{
  "horizontal_flip": true,
  "translate": 0.12,
  "qk_norm": false,
  "moe": "expert_choice",
  "num_experts": 8,
  "expert_mlp_ratio": 0.5,
  "experts_per_token": 2,
  "residual_init": "none",
  "beta2": 0.99,
  "learning_rate": 0.0017,
  "max_precond_dim": 512,
  "max_steps": 8500,
  "decay_fraction": 0.3,
  "warmup_steps": 1700
}
Rows from block 4 of a small multi-label image tagger, named by matrix and row number. Rows with one number within an expert belong to one neuron, the router's apart. Each number is 128 + 24 x the weight over its row's rms, rounded and kept within 0 to 255. All counts start at 0. Numbers have three digits each.
After each expert's rows are labels from the 100 images, of 14848, where the router gives the expert most weight on average: "responds to" is what is common among them. Only what is clearly more common there than usual is listed. The data: photos of arthropod specimens (BIOSCAN-5M). In brackets: how many of the 100, against the usual share in percent.
# router: router (model.blocks.4.mlp.router.weight, 8x192, trained with AdamW), inputs 0-191
# up: expert up (model.blocks.4.mlp.up, 8x96x192), inputs 0-191
# down: expert down (model.blocks.4.mlp.down, 8x192x96, transposed), outputs 0-191

# expert 0
router.0:116126108093116174151123130077112130125117147124158152126133119139126112128147134123112107105146111127188107113107135140191131102123149173151151117124122138159139100128180174105142119075151125107157146150153138192114124103123129127102120111132146145179149113107139108092149118127100141146166119138179132112104151080099134140102134170119147140107160142146109147139147116148111153096149123109163144085139098106103118125131175173118097109130103127140094126104149119100084136092129117062099125109180124081171105125126144128135099107095100104104150142097131123125153124144112117117
up.1:149148129113150117113118124075093079139181142104116127125119109107099153115133149100145106074142138154131143123100132138132113171141126129129053149136109147102151128139135139108146134161103123097131119114135123143138189114093096139163096106110131120108113156117141126111129119131115192120106185132155163134110145120162132103120117153140114094124119090126160082143158116139142103115125145129160134123099148054159103146123161122098093104095121123153160177183118136138143104148134140101079110128175161152079152102117124104158109144105127118099136147141134135121146114118130106148
down.1:110147136136108099087106118149116136100092116112139142122127140097171123124113129179120169127097164131129144154137139155120135107106133132159177114117146124129127135119132144166108106160147126121101181110147075114119102159133094130114125138111119146101089119117151143143118052167135124106137153171135073129101083108146125104104102118137152121132120168134128148100133140093112127101125161218122109160118108166123120129115104076117117140170167125110117146109116128094144146150088146207122088134116139127108141158113091124136151143142154140156120126126126135127081110133134140150
up.2:135148135136145118127153124158121178124111140108090123151132118158098153137161145128128101099130088121087106148109158130118150142138101135111182133136157131131119158069140105107147143098098154073115095148116126135119121155149111095123131113108128118131120122145087089127133119107089107129116096139142133105141143070130179063152144178130140104131131151159147148164096063140141172092126132126127126122152105164162146116111145125099118176110153161101159129153104135118123139113144131146097099101174160145095160111147128148110159133134137123111062117099143139132108117087119153117
down.2:139138119124131177128138112152127127123095124130126103138149167109093104108172152129100157146074094100116155164116113155091152160119125153146110163134108115134137135088147132152142155133126162093133143122089172151173102105135058130082156131136100126102134100126145146141176150141088127134127114127088126148107106119146123125139120106149114132091133099154142148099172136130126161077152147139110119117147100151112175121139136056162135139118095100153146114156135117128127131153172108133140125121128130162130144171145114131137130113165147125121155111168055150169108142141132119161
up.3:102152147094141141131134091152115127144107136126138120144187125112140113094149093107112107128161101131093175157118123161083130169094097119152154126117139142122129168123145136079144149131116150146164138128141119143157109163117093112117134135099156136161091133092165143149119124100124148118173115113150130125106093106135133122151120108092120138109144138087125109138146106103166136083148151131142115122113123157153133100122142093135092153086114158124197122148149136127113117176174191167108112113101118165152158127119125109121085141190158100113159151114128131149138108114162106102
down.3:145142129102122091140118152149106119108127107101116156112132122121135118139142142127121136114087112141132094084133107143117159133141147131117149131122125099090132136123134153126152115185151179120114139144145133106163139074120181114135148138123118122090157158151100141150076105145132169125097089129195121072150125116165193151114124137178112086143108127131148147151136149157139100133103110155142068100103157140109113120105199142127107156137138111172088117144094141124160121135137115135129136132132174119112132124130134166142135099113067134124092081117138149143148117159127148138
up.4:129100123119142132128116115149166092146195124120107127103195127162123103106138145109097149111104123128125119137155091152151098148124115114137122139121174142113151174137107182100141115133134127154177131131137096116119131172141122076135118132119132155093131128126112131157092066134125181129137165091177110135127127163134150135103094118152114110100137148101132129106179171156107119162120135100105111105133173146126123144125155136137121137088113130108098098149115155159147134122156168152167150131041130157137120127151152126103111153123113129147144101141124133179105116100122137143
down.4:129143116147124119140083136138125138133086112168146153134113121122151122141108154134148122103158198134145102089166169117089136115106121130122133158160166130153103096103108111101102118132154074186064141125149152117126116148129121165128134129123071126167129157170107122142126140152159144105133163084105089122101127122148146151127197116113136185140124121139129146135130138135146127132111137154129110151115102110139127113180113123127140106214150130132155138162137146120154075099137108159100110125113146111135128144115145129159117133108132143172129081114151158145113136099125116144
responds to: order Lepidoptera (49 vs 7.3)

# expert 4
router.4:117116137138100095107122105090179151119135115173131144124119138123153126135109142116156144112086150138131124148094123087127166150169090142129120142154119154152140109134144116120102151069091108148135106122124113085127125117144103136143110131168150150095109109136129151118129106119112110115192164093159140122159100140172097055150128153116134131114117111109132116116141108164105170168132149149105134123151139127106169077133155102147162121136130140133158142135126083150119181168154128091079125142145134102104165177121099145139115170133113127168152119126093136132122118091093128165
up.9:131102090120083141089157130123139106100116124122120117173125146131109134129123166114149138094168129137098135099181166079172137116126110149127074107112110119114143128148154153111182145103113111121144115097142114110146122123143150081137101126140127156114122104125149102093107153140118122110079116150173124107132119172120109154124122113130126120118143116115136111137169122119105168168180090139145125134122130118087107140085121164125085127105111184075088096167177139144130117101158145118106135136143151159119081108116136124133176095138124143179135128121133162142086137124130134088
down.9:164144131095126146163093101074108136129131143097112125102115140095131131116123059126123144125138141143133112153148100140087148155144132103125112131133108130160134172129107118103069151123166095113113151107147153146113070106109067175147181162139141128132160138131142141140125149161108125154117141116126155164082148113101042109154103134173189110130124139111121119133128144112147108126127104118124178138124108117148093126108083145116143159133113152148142126091147119097120116129115111104140141105061118077129128138130118119162098125126131113110107123126112139133121165108128148143
up.10:124125132146135123092153129106072165099134120103134130119131132149079120166111141138146121130116116108127146130102107103111139093111110141169104147112150089115128134106073111156149090159078141121114103132123137152109116101137161134130133136173090103098148186142132105119131122125107118102121110151113161131163129157160089142144142127155107074146072130094151108135133104144115133140148163133125132157131122143132091169091138141157135158165174148154107166094127158118069115147188114157123118137146140105125122141102127181116085104087152108126100122139111121172147129119083130111
down.10:120091110145141109157126167141157095137132101159125101066167110129120138119186163135099122110141147106112138117161130121075081144149103093081135127142103108151130137112142110097131115122141113090117136163104162128113114141135121137168161076099128169135124147129137170129116144117128148172129170132117128092150125137114155150120130132141097164102177097149079124092147137104134135181114108127148154121117130160130103120150074119148145127133115092133103126142121149125139132131111140087077114136094158105147148107139123111142114144175123094149177137137116109180135095095151124165
up.11:157092092114120119142083132089140106134127102128135120174136137143136147123138118095101123117173108149156133138166128124129124130139082181093112121125156108089119131121115148112164140151101131076133158123143116122132138100106128143127089157120179082146143127170098122111105121103120123117127144118168126128162175138127101070137143110105133164127162161160155119122116181108139167177173125177087160108145146104105114118082112134155107121147090166155133097151108153141118113142119172154154131156123134118116139164147150092161111099130149128122161140107134118107127117159127088159
down.11:132160201133134136138141157154105127141137141129144122091100114095131135144134164159143094114132152163137123121121115133146190149110138113133101132167096147172152127147141137109104137110140160166111127142106128123131111120141126122138114126156146165136128120144119103116168117169124142136120116174125121153090110107108120169135089139151138115128138104114119138122132115183088181084119127102140137113139077120133111081095097111088138110107144148163130177147113108103127077092170140158114082071120142126115142124154128143078158126137110117149126124111154098183164166093113140097
up.12:109099144145151150094172144114142167140126152090119097098134131192105121128125116154094152114163135116108186101119117138135124115127136136118098081107148150178105089121124163140151142106109149055146136181154108125102125114138113153117120134085148102138126107126133121153174117142162105142134111116158118157141104131095107130123109155119157160075098132146136100123119147089148091090121116125118070166141087146095175173162144142150150087137140112158131127150142130151142123111128159146130112128135153095102137124115112140147139132116164157170135120089161140149116110153144135110
down.12:157131109142091137146101149122109120148189150115131113154088102083105134162140098128132105141128086099113130120108164147138185119138117141120168124138104119120137139160161148163129147103106124155153165049192116145121173120160100120146164119138109168160175141131127117124128156097096127095172085131142092098109104143136122090117110102135098131138129130124139149067146104137126147118095119158147142132152119140158129145119082133095134141107092134142119144107149100085136114146101107132096106153116108152097149128148159145150123164117122139101156092136114133097140138147110153150
responds to: order Hymenoptera (41 vs 20.4)

# expert 2
router.2:076170100115156132111099100142145153121108123088170140133138108096147183156153126114108158114166125101170134100105114145151134111146096107131154104123159139102090173092112099123120089159157100163094115117137147129158099171119139109113111091090139116125128099108126092154147140117158153144135100171125087165115144152119134129100138121138145167071142140113156141124117112174087134118125141163141119091121139150108168103099093128075103126141129097158108090149131139093152105107118120102118144148105101142136129133138137088129142118151147134127143104129171157153120136108079129111
up.9:146139125146167127150116087178125089144147125070127094136096138120134130121111164134131109128129119097132139106157157112075151129146092096107112134140155122164061110095125128136118121127133118141151118104152149096147184121129077166136130120101118121136117118132157128109161113088133107146113171158105129118103102148106136144159103094127147145133134176132136103137135102114149128123093161168111115130152136105105177126159105138124150103150167120098173157136124103157154132127081115091134103114088127126112131145161149114135104122150136157140077140167132167096117153128060114161
down.9:158166208113104123080119161121101147133102133138113104126133146128108181126122134141117149104125094148177144148132132146146154137097176124167146100143116110123152144137117157153145098082150147143141165127119075121141088148131174106131138143115124120123137105128069130155124137189114145133144154147140154123147123136163101111140137119137122106119128141088158131141150136113129122115109136154150172124121114159119108093153153117135106149115157143068125129110155095137150164125152084132130116147130130146139158128120067148130160129105126122131184161094129081118104119074127152083
up.10:108118054115167154104114120142134105098117125094169139132096154119183128115176193145139097136120114095145123142099151152136108134129142131118116124175115100124125137122132119149154122096127132117155141135125140144139114125155140155150158169152107128115112120115105171123096134131094179114157127152140103092092149155136106151131152107133145112062145155124126095130169147180119114097148119107101143162151113177136117176141109108176144106135076148127108108143131096135151135138112118162153118131147142167125120142148102138103134128107159110111143094146147167165136085123092145161
down.10:101118165124110164149108157071125092077092135155153118105171100132157121131130150151101129145122092140114065133143130147074141114109128100159141127136129092108137141174094152117106136105143122159081144090157143145134124154144126108131128146126136175131173130171145130134107110121151149122107096083139133139183092106128133153138133137116096128147149143127143124140095117124136119169157148126125136087172128162083125116119133135094108141120157137072084095145095138151137119152162121144112120128157132088137129121097104143065118157143136117136135128104139113141080163108147090121
up.11:141134129105153098135109125106056163150119107131153114184144106118083171140110080106134127145161122090126156098131127113126101132104158094118136159131104148117089150077108149145153109084139103084096119114101174161153143066144138148131130154117115139146151134136093106143114163081111100130129121108160146155108123115121157124124128121144142109119120111134126168148110110103101140130117135132144124087110159129131140105131134077138145114097127148121168109140159151115106132114153094085091094099127120152151140147144174127117183111144125137104127115161123202132142103103140126102
down.11:155110124155105150157160173163178092123105119108118124138163119143134118143120190121109121104109072143169145103118125168141127148157156140081092103154126143150118125158155141118101153127111113150159112121134120133124135168130128121146118084135118169139105136115149090120117084167131129145131153129164139102132118151148127132134115115080129123095128130110136103078056126125137128132110203174155101160125149157137134125122098195119105150092139085125113135142119137119161106134159144106137140169155153123081103138139128141122117144120113124109116121091163091127125169126114114144
up.12:083139099151072152088123119111148136089140129076145119090105120128116122175112083168058162144129131114117122120110107101145097098144131145123178140137144132132119126121147105120150151155148129105119112148129156118147134133155152094120096103124099147119137159123112131112166085161141128154142159102129134157192135154137125110148123132135097133116100157054146108155122127138110133132113095165109120163133106118133153121145159167072062152092126105116106118136119082095161123117132134103108140117096119140196156123132124131137109153130119122106105156120108131120134145155121147153
down.12:146163123126097116194143126123094108121133135124105137170156159130141086129161146129127139129147166116140110133124166127124134108134119118130158095118081157090115129079109147130115135121139122141165101160101135172138126155135098147119130088128174129134068098132140147115129106135138106139115116124117083047123185124129113127124103107108159127171134148139155138102108129108134109078133160130156136154134163087093123080128104112181163134147130133149127123085131117129157149119103124163107137139167108117124101172146112177186142106114129151167145133125127158129101139114155133112
responds to: order Hemiptera (52 vs 11.3)

# expert 5
router.5:175127126145116132140133125138109102135149187155124092090102086125106109060145152103162128141128068123097114160140136138129129153120171128083101135165148136115158084116156130136147132127128136118116170137139095126089140105121153128107123116145145120122097127136123140101134106126115149113111153143130158084114111139126139105108108073106117089148097124131123086118140145094135108135091115100097103147141102136154091161166163123158138156140128156147168159141129136146124101114147172163147068088154144151122121103144127115107113092136086163115130144169082140105127125130120168174
up.9:130169139137143202146204094123134108128139139088114084129137145140100101120104166096105160120151093138148154096161124088118150108146110175137147132119109095153111109174144153093103103112093118115155125161166115094163105140131154148138174074132108106117150154120122147109153151146116077136146117175137148097113135153148122165149109129103140131154157123093126104134148131147145127150116136129137143165144127188148107117116120151127122147122124100181135124148099131141137132103165131112119132096128136093117114116142143131108103114161105170146118109121152118135145123164116094079
down.9:140085148089159156143090169128125126117099130143141077159167118153145124142132111132103112100095143110134122103139167141131179134135134127099120087092134130146129173137139143123130130093130147133077120088114158119084143118122130151096121183125126193170143076155169122156096136147135145123128063161129123112069122123130123125154115077139115123140138116168138114111113139132092126162124131128134141130110139151176131154106125110132167144138138182116127129091149125117095178093120126121155118129139171110138119133107154127134145091134099137171139128134124107105124100091145079142
up.10:124137136143127163116126173169100119096156130192140111114163118102129159139108173090167121110134103133108124104125106073124140053138171107130160139136091145115119128143117124123146113115153127123144141180130097156118138151167158114113095117082123137130109118116161118113126112112133114190112136136113130127187119113113146128111134175172164164155154140120134100112138142114120111162126129146121161137135167096102151082132144070121124130176116130088122149129182078099134106155111126155149129132105079140075133126117138134155155121128116159131110133152130142128122131104107131126
down.10:160160131135078110182138094112098127151120129087142101131065120085136135124172116178136109102136088155127130145132125121118100139143112141125149175092170086127113150141101131164114131140120121114132091117145133130152122104113126107102103168102096118153151154119135140143178130168149085136123161141180100146101133109159122101083128124113149125160096110101185159119159127102140070099144121118141113176126156076141088109159103158115139098132104112141152123099147111084127125120145124126115131088138133113142105129142132130142133123122160100127111108095114142166141136133113102097
up.11:137139104175108134136093148132103172133116127101168074182130134127124126125111131120152130093154146170114167123137130097165125097068123132142132140127109088106095117099144136120126123148128087082170136125121129139127103136109155133114110130141108112141119148124129141159166207117095121129140092135123128136175140089109128129093104115158123069116150119120145141120125125130150128099157130108134159118105110139140134117133077122165110133119134157124190115122132126112123091127163126144136106118147077106133100143146129181147119107117102114168150146157153152200156109075138142105
down.11:119141140095122083103131131138134159119145144124145125104156089154110105127114143139124155126092132103118088145083153129106074119140137130105142162128120111127153170137131119142159139131138107170163116128100137142119144141168097110125136173081134149114130127149166090132117085094139110126111117124177129153069078123098136117145114106122136097134171159119096130154166148119097102099125158156134142152161136113136137156105107160130133129075148089149151113157143120149120123138138127127164115159156119168128142091117143102118154134143211156151105134134117081117083183159116132130
up.12:147180078118104134102069133136107158112138143095158144101134160101146122129145098101085123136141141129077147116144070092175119135161095131181131135156137102168127121150150129087161140145149142133136106168140110155117130103132138117175137140123141106129157086118130073154142137121127087159120119147108170119122154121096137137112134157147138155102150113150122176107095110168115141102079172106122179098121085131130139121138108161131150119127093106130113106117135115126158152125115099098124143131156127109121086128122130123125132107123167149153094167132127102105118166126118138082
down.12:109142151119128160078156130151135144124143117122097175148144092159099118145120158108118125126143123152168087107177137143107132128119171149068151109127117139093148160112111108108132143166135124112119186118149114161146151122112147137145131125152083113121122127151141134093113135115135115125133141151161092137148096126169148138155064128120112125146112154107093107169108136179104119172124187109125067111154180102144135144115105117130150103121141133129133113129158168081138131100109145118106154126164114117125151143114132151083113128099113111155127097128138156112111055119096110122
responds to: order Coleoptera (70 vs 16.8)

# expert 3
router.3:131086137094103136149176164131157150136159096150133138129104163139094113115154162096153156087151089145075122136135136146119144139136089133131074109146133103139089150152103095114138156152111151124098148106107114131116132135098138162107135123159112160140154146131120091130116148124131129094155182095093170145140152116138119107135096144090177085141133117182132132155159078098150113153125123137107135151160092121170147139098099103141141164125133141159131131151164137180131131165157123128115105152086132153098138114126136136118141151123105113161115111113093125150103116078122135163
up.1:173088169101132166095140112104106140142108107150112099100120121139088108126147120135102089149136152175130152106159098152093123161141155105161130142127124114120155109089136113125149087106153150104148092098110101144121162095130151135142097107132143121119103120117129116162119163121128145108149173142111121101138113168113124108186071131125102136174127096079126138116085133152151130125093113113125096137115145157127147162182116151111098135141137143164109163145099163166145138133130157160156108150083097156133152137154106160136074094106114141119146145104135140161140112142110103110
down.1:143165097101157195164138119166089120113116119131122125201134089122115163121126128154139085111087155104126124177086140125158107107124101146111093144141090116120132154141100121128135105138087099137115152140154111152111120149115133133138147138119173146138115144077110147123127100151151139124100137088164137115137147142152074101157146137129096148130171121177092133164148101151151132143125130083117169143137118195104138148107143097130134101139135164128145141132133127121111106131129136124094114160150120093151135106102135136056148123125131107163104132100128155117123161164143116139
up.2:134103134110136158130121094106103144129145137147161094101104067084100138127131111119139102133141120147123154149129120176168121124107143088156151119169139127159134133126150121118136143125149107143135142127141153104125094126126090119128192099122153139122097107104167123123097178096108158148106126139136153137128122115141148080158118121149102092152076137125172150081128138125109139114120116159119130102121100117135127090178148151146126148149117111131118134124127113185106101131139096154132120183111070152127106126076134059150179108160139119108121154096110154160133171104103133121
down.2:119124137160174088112122116117105147110132156110126160164140135116153126106173090167133163151093112147110172094154078139122123126139177118115094123120091105111138136106103144177144123151136165090127127139099127127120161117133100133109162156116125142118100111092131140094099120109158147097164159137142143093093137142124102124093110103129133155152154101104167124171130146063096166134140163106093159093136175137114117145131107098121143139099148121114176102146119119134102139121116069164083122127163148128110109127116154120154156178122144132147108138139128120131143167114157102131
up.3:135128125154106090120132172152179119124161143097106160084119116137126089105140138134184162152130133111139124131112108178104087147126102140110138152120100134067137124166121104125177153164106152087154120137122156128130150164126093133135126143107113137114116146118107114118110092134149089146085091110110095083074124129162135154149171166160142086150117097108112120156140112126126124166133094136118100152162101150127139124157146117134117155136139139128137163125161093122101140142145119167149088119138155154118157125114133106128140115135105138106175127100105126179138111087141085088
down.3:131118119095127117156124071147080133172147102131132106141153110122125146139099143129134100097144112140134112108172165126133172166127152134139128091117151093115088126140124119167123123188175120133131074154154056116093136130129148170099119100102121108127111120115144144108158127168135103162132113128131158145121129128135136157165148123117104107107098145122148167121106175119166138089119131111138148119149124134114133153120124097150131168151124108128130148134144123132151142144165088115113158111113095114113107129206094153115095134085094112159065173156139115127123151106134140128
up.4:085109169126130156125126126164149122160137143093157158119144064145140144112118141105108114125112177092133152102093146123138185204109087100142119095137133139115124139156117120109130101082109111127116141138125088130094129095097120108144096159129130157166088127131097131149143162110134161140123131159134087145136145166149132191106161127142111120144109137157138121129132088103131140141113087145126175141132168121155140144120115150132155107096135146103127122159114086134149156146121100113109137121122156103095155139107157128118089135103100156141130108134127095206104108146150141116
down.4:110162144126136133124119088129135109114114148123150144103118146112133155108157083130124099107106151089087109146130112131118145107168127128084137131113157149155129112108133131135170148178130137136112098136137151165125118160120157109089108122138112126116095143130126104096163122087166109123062114079138114095121138104136120133123104124115098172069159126086123143162136116137120103092133129148131089101123071085158128140104104099103145124131148088133156154157166164113094100158137148127109128162127114172146116145161130144142134150095165143106175112187103133112144147125076126143
responds to: order Lepidoptera (34 vs 7.3)

# expert 1
router.1:162152103148174182100094154144113095117124091101142134157145161132161154133138106140083144126136133093115172106136116146082135149129142124154142101135096112097135148159095102148151119184133062119133130139119121141129118112132124101133129172125135133113109143099131126116083146145145107143088097092081103114134121169106130171137120136134140133139172182150150146128093147136147107116142148162138145153125166121128141139150107095098116144107136119115096113130151151167135158124124097104160109129091118158147088124110133131064129124154174104156134077127151123139088134133170126099
up.1:119131156141116095113166151183120130110153167136125151137083190131131123111110162161107171163098126111101147109139145138112099108100154151148159144125119099147140147086126141100146185104106106103142164128135177112126086095115137165136105101152139103153136107111083114133157116118106102133152114113187154130158096146103135131126167086133150125083133116118147121131177134088117090113119121119112111138172103106102131117088123128155120110154091145139096113132180142108165167154141119117151112170128106120111101115107163120108133143139154141086114134154125114131161145133106123102
down.1:141102099080126184141106109109145134089077101112153126173110166118105104127167142130140128144116120157084107102075112136120123145132127139116125148171127118137097132144126123124118135124118143114128139156108088114162190091142135123137106150166127096144151124141160122153123106162110170194137157142106083118092124092135117077145124125191088121121124148154098152110135158136111092137150131120143152112121146119103144159127114145074110120082138117145128171146137130099107097110093127123088121140154132132137146155131142134193137107096136119098096134135109116165138118101137142154
up.2:115144133138116120135101151096121113172110179125128117105168089129128135127123185158126145126101145104118135113105098134127121161110154127110150119098161131142119135111129103112107142193118086121125122116155140148121140190112132101100150107142143093097105158147105124148154148112135146166114149119153142160135117161145170088178122091144104130091165109150136105126126136198091108154088101093107121142133122101148097149101145100143114138139115080142162145137109109115136149159112153111136143115086097149134134123134153109113127126116188133106152075166114132143081095106119116159
down.2:141126150151119122176120141095097151105132092153135115154118134137088125132143107122140175102162137145170096133070119103134110146092104157117121091111115155081155125118115178183150164104153152090138083123109116119131176111133081111105133154139157142139136119149151141137102117152145153103141131132119108108122106114109145146122102148123130131110107117117140160092119102132122143081156150140124102120144103115141155094112121140135133145108081160133152108128167150139077141092145128129144151123178132068131125147147145084156124127171116145140087182126087097143146147136083154097
up.3:164137112131144152190143104117132148126191099127114094151114109114129102154161140143116148098096109161106150163130133133104179093122110171136129138092135107142086110116115095110135157100118137119132132107139084110158136154144109143117129116082103113080170146139168120078152124124159126138134143129121109149126183104152114136110138127094184127094134109116188116128132120147111162118129141136127144132145141116136126148134072118116148117113102136105137104076127123132148104099134074145131146189101059115143125138123130136138127089152129142125157155107120153163130143119113160172
down.3:113152075135087123126134117177125107139107192134163121146151121088113125130097126117086123150119139096127156102127101146104104140200138104108136114146129094140129145121179150138137117112169108129145112116155109155120126132110157150126139132147106171141111101118130136128094117146082152130117108120114152080081155165129143114148146128173092137135124119147101138104131134146110146111172139127113119091174115152127159094135076147130095128139160155137131108174143141106131099174130153158104179133154147157134198105136115117103119156120103141140157104120116112120100122110174105149
up.4:165133121160113163153111130131139130109154116126129140131125179148039124127133082102141127128155148157126121177105160111099150145121121162110107157106080114127110096093143112092123132160128119108109116122102138121069149129123137125149121120163145134136118155064125096098119130120121158113122172137162132134145118095130107131201124114116114146149200139134144118090119147158066132097151112107119095109129121109102149104137140140133144119100125141119079118152132160145125153090119108181143117104135114132106115152113162132134113111174148147105117139134140116167130137139184144131
down.4:146132141141143110136149169107146153179126171122084142143092133163101119136134162148107117087077104134110141133167137167121104132114145107131115132090155118104120177176159112122121132108115111160127135169139080143118081141145126100144130149130115158093119141159134126158138122098175117096150112131127152111127161126142114101073119125096170125142152101152157177124149145105180113154151140128142147109153130160131113144133079122116099118114112136114092089138142112108146106121105137092141127133114134085141071078135138150110101105136111119192159149111099118152112118154158115115
responds to: class Arachnida (40 vs 4); order Trombidiformes (36 vs 1.5)

# expert 6
router.6:128161140116136084156147120086117092107126143103128107102138119158101159124124134171110082149103161119146115139115128128147110095100169129141154152090144131162123146143147148138134138110168150099139105118088135136145110112103149146148153092143126110117098118096154104125124121108131178121103102162138140110131123089118104141136158136141093113101089101075111116098124152153110103136176158105098107153113115158145093119118148130153158072137107086167106117126087136103139084099139103160153174113135108140129129146129149147115183169134162100102110167142131115125189142148164127140
up.9:111167138147124113154113100120114125107142145113137077132097124124115125095151102128144111130132132137095167168130149089155104150104145143094124099089161133107127107147124102091128117092156116142100159155196094130147128113127184166151131136122118160102146131127102148133150138150129145138136146115148113110102126131123145066135119137124163113118130153130148127104147130158124176165062153128125121093063104085144133120137137122105114132122095128082146139165164136158136128176126135143123171164153123156133149120087131115140146067177121158121086152148094118126140090119111152137
down.9:170147108119182133138135149136161140111115121133139180097127089122143120159129156112090127174097094150116099115110151154131110111158129093207090123144145104123203154133161121193124092133106140136158106120147136144143119145142140076118148115130123122164117106142141112090101126100101123135101103145145164129152127140141128158102126068147069146109128087125127106138138129066132133094149116143116121072132142141138142114111149133131186145122156142124105141134112129123098115166126138155104123084130126099159113127158124145130136128130145163149124148125127143121106088122101155134
up.10:151158124117135094124117137104129130123142122203128133126150108122124140079117113128161094109139106166090133122153123163115138115149163181135108148160094125132144138124166093114149097116108123123136093167145137109145122161091132127129104139123124079115142137138145124132146124145095100122102137104114129138096090179104132227075129134073141141109143110088114122102174101128138105095097118135117156123128143111168103178157106103092159150140113147110136112131134098123129115147127145121107121137109075151132125097142108153112105128116128107148145132187127097111138135171159123147
down.10:106124154145116165108113125111133136101104107099119112151121135117117135100135121116124115123081193121125124165062140175164117144100137056137132112110149156103162121144108173111133115095136151116106124117134173142143131129128094154105169164141100142145093107127141136126151131116103127105123162112112141113139091122154103097159144138131154121119075124126125128109078129116129137136112154090101119185133155098112142160158145139177097119139129147177100120120095124138114114101182111090128165093113134133112150184143126091121124107138171150064152115132099137140126134118107142123
up.11:146097148106162127147156119093146117111116090106129190165131149111145094114093122088101131145094088144133122115150138075121121160121132088126096115081150154124134138132100128126161141122161131132134148106127121167116108133163128121158140114142138092124138138140124113152133126165126087143121156110131131097121169092125137116148158129103189098096172135070137152153139151137131154117122141120061121127149193095129116132156154164158118125075147081129131136077132129085144163108146134103129150101125143121150118162102125174161114166108134113106104148142128130167138119131123135124
down.11:143159119129122127106096140145114171111133151123116105117155117133104131149139139126124121085182162132079106121150108164105116110123150116104130129192139111126153163146128084137096118138144101101117137115140113105155121139096149125122142178087128167141186131142085137145115127099135125116140134153114127153130168094088123166112144099151099123126145112132134064150103144155148138117114093178134162118140087131104160158094142111122104151191137169070130103135110136104107089141117151117108097159147135155142123138131101140119157106139115151170161104136123108095149125106144089091
up.12:102126096151118159134112088172132165115131152128128124180105124141119140100114137164109119166125158149120147101113112132158123094138144133086114105140118145140100125111109075141143157136155134115114117084168120176125131143145099172134123147120105139103109122130146182114096162162127153143096118107103069132076144149143158135095168137131166095154176098138128128138092180121146123107161129105108120110117159117131145122096161145133192141150089154159150132110177111103104136086159111144136139134141133171120141108108135177119141117116151099100133123140094119150103115151121151130
down.12:127101148136119132131172137114138148096158106104088114167162101116178135130101078125101131142133121135161082097130140104144154167131138111175081183118141131139149134167141150123120096136124119146091082131128094116157106103144158149120118105131137161089102104146136130124142188141151104151109134192138150122135099131118130089197099141096173167109121148131126121144140121098129102161099118137129145128106097126125152137164130109165106145127180133158128104140081145119154107122134140153117121144163114150130113099119127112171097128116151126121154148115131087114073119138138114108
responds to: order Coleoptera (66 vs 16.8)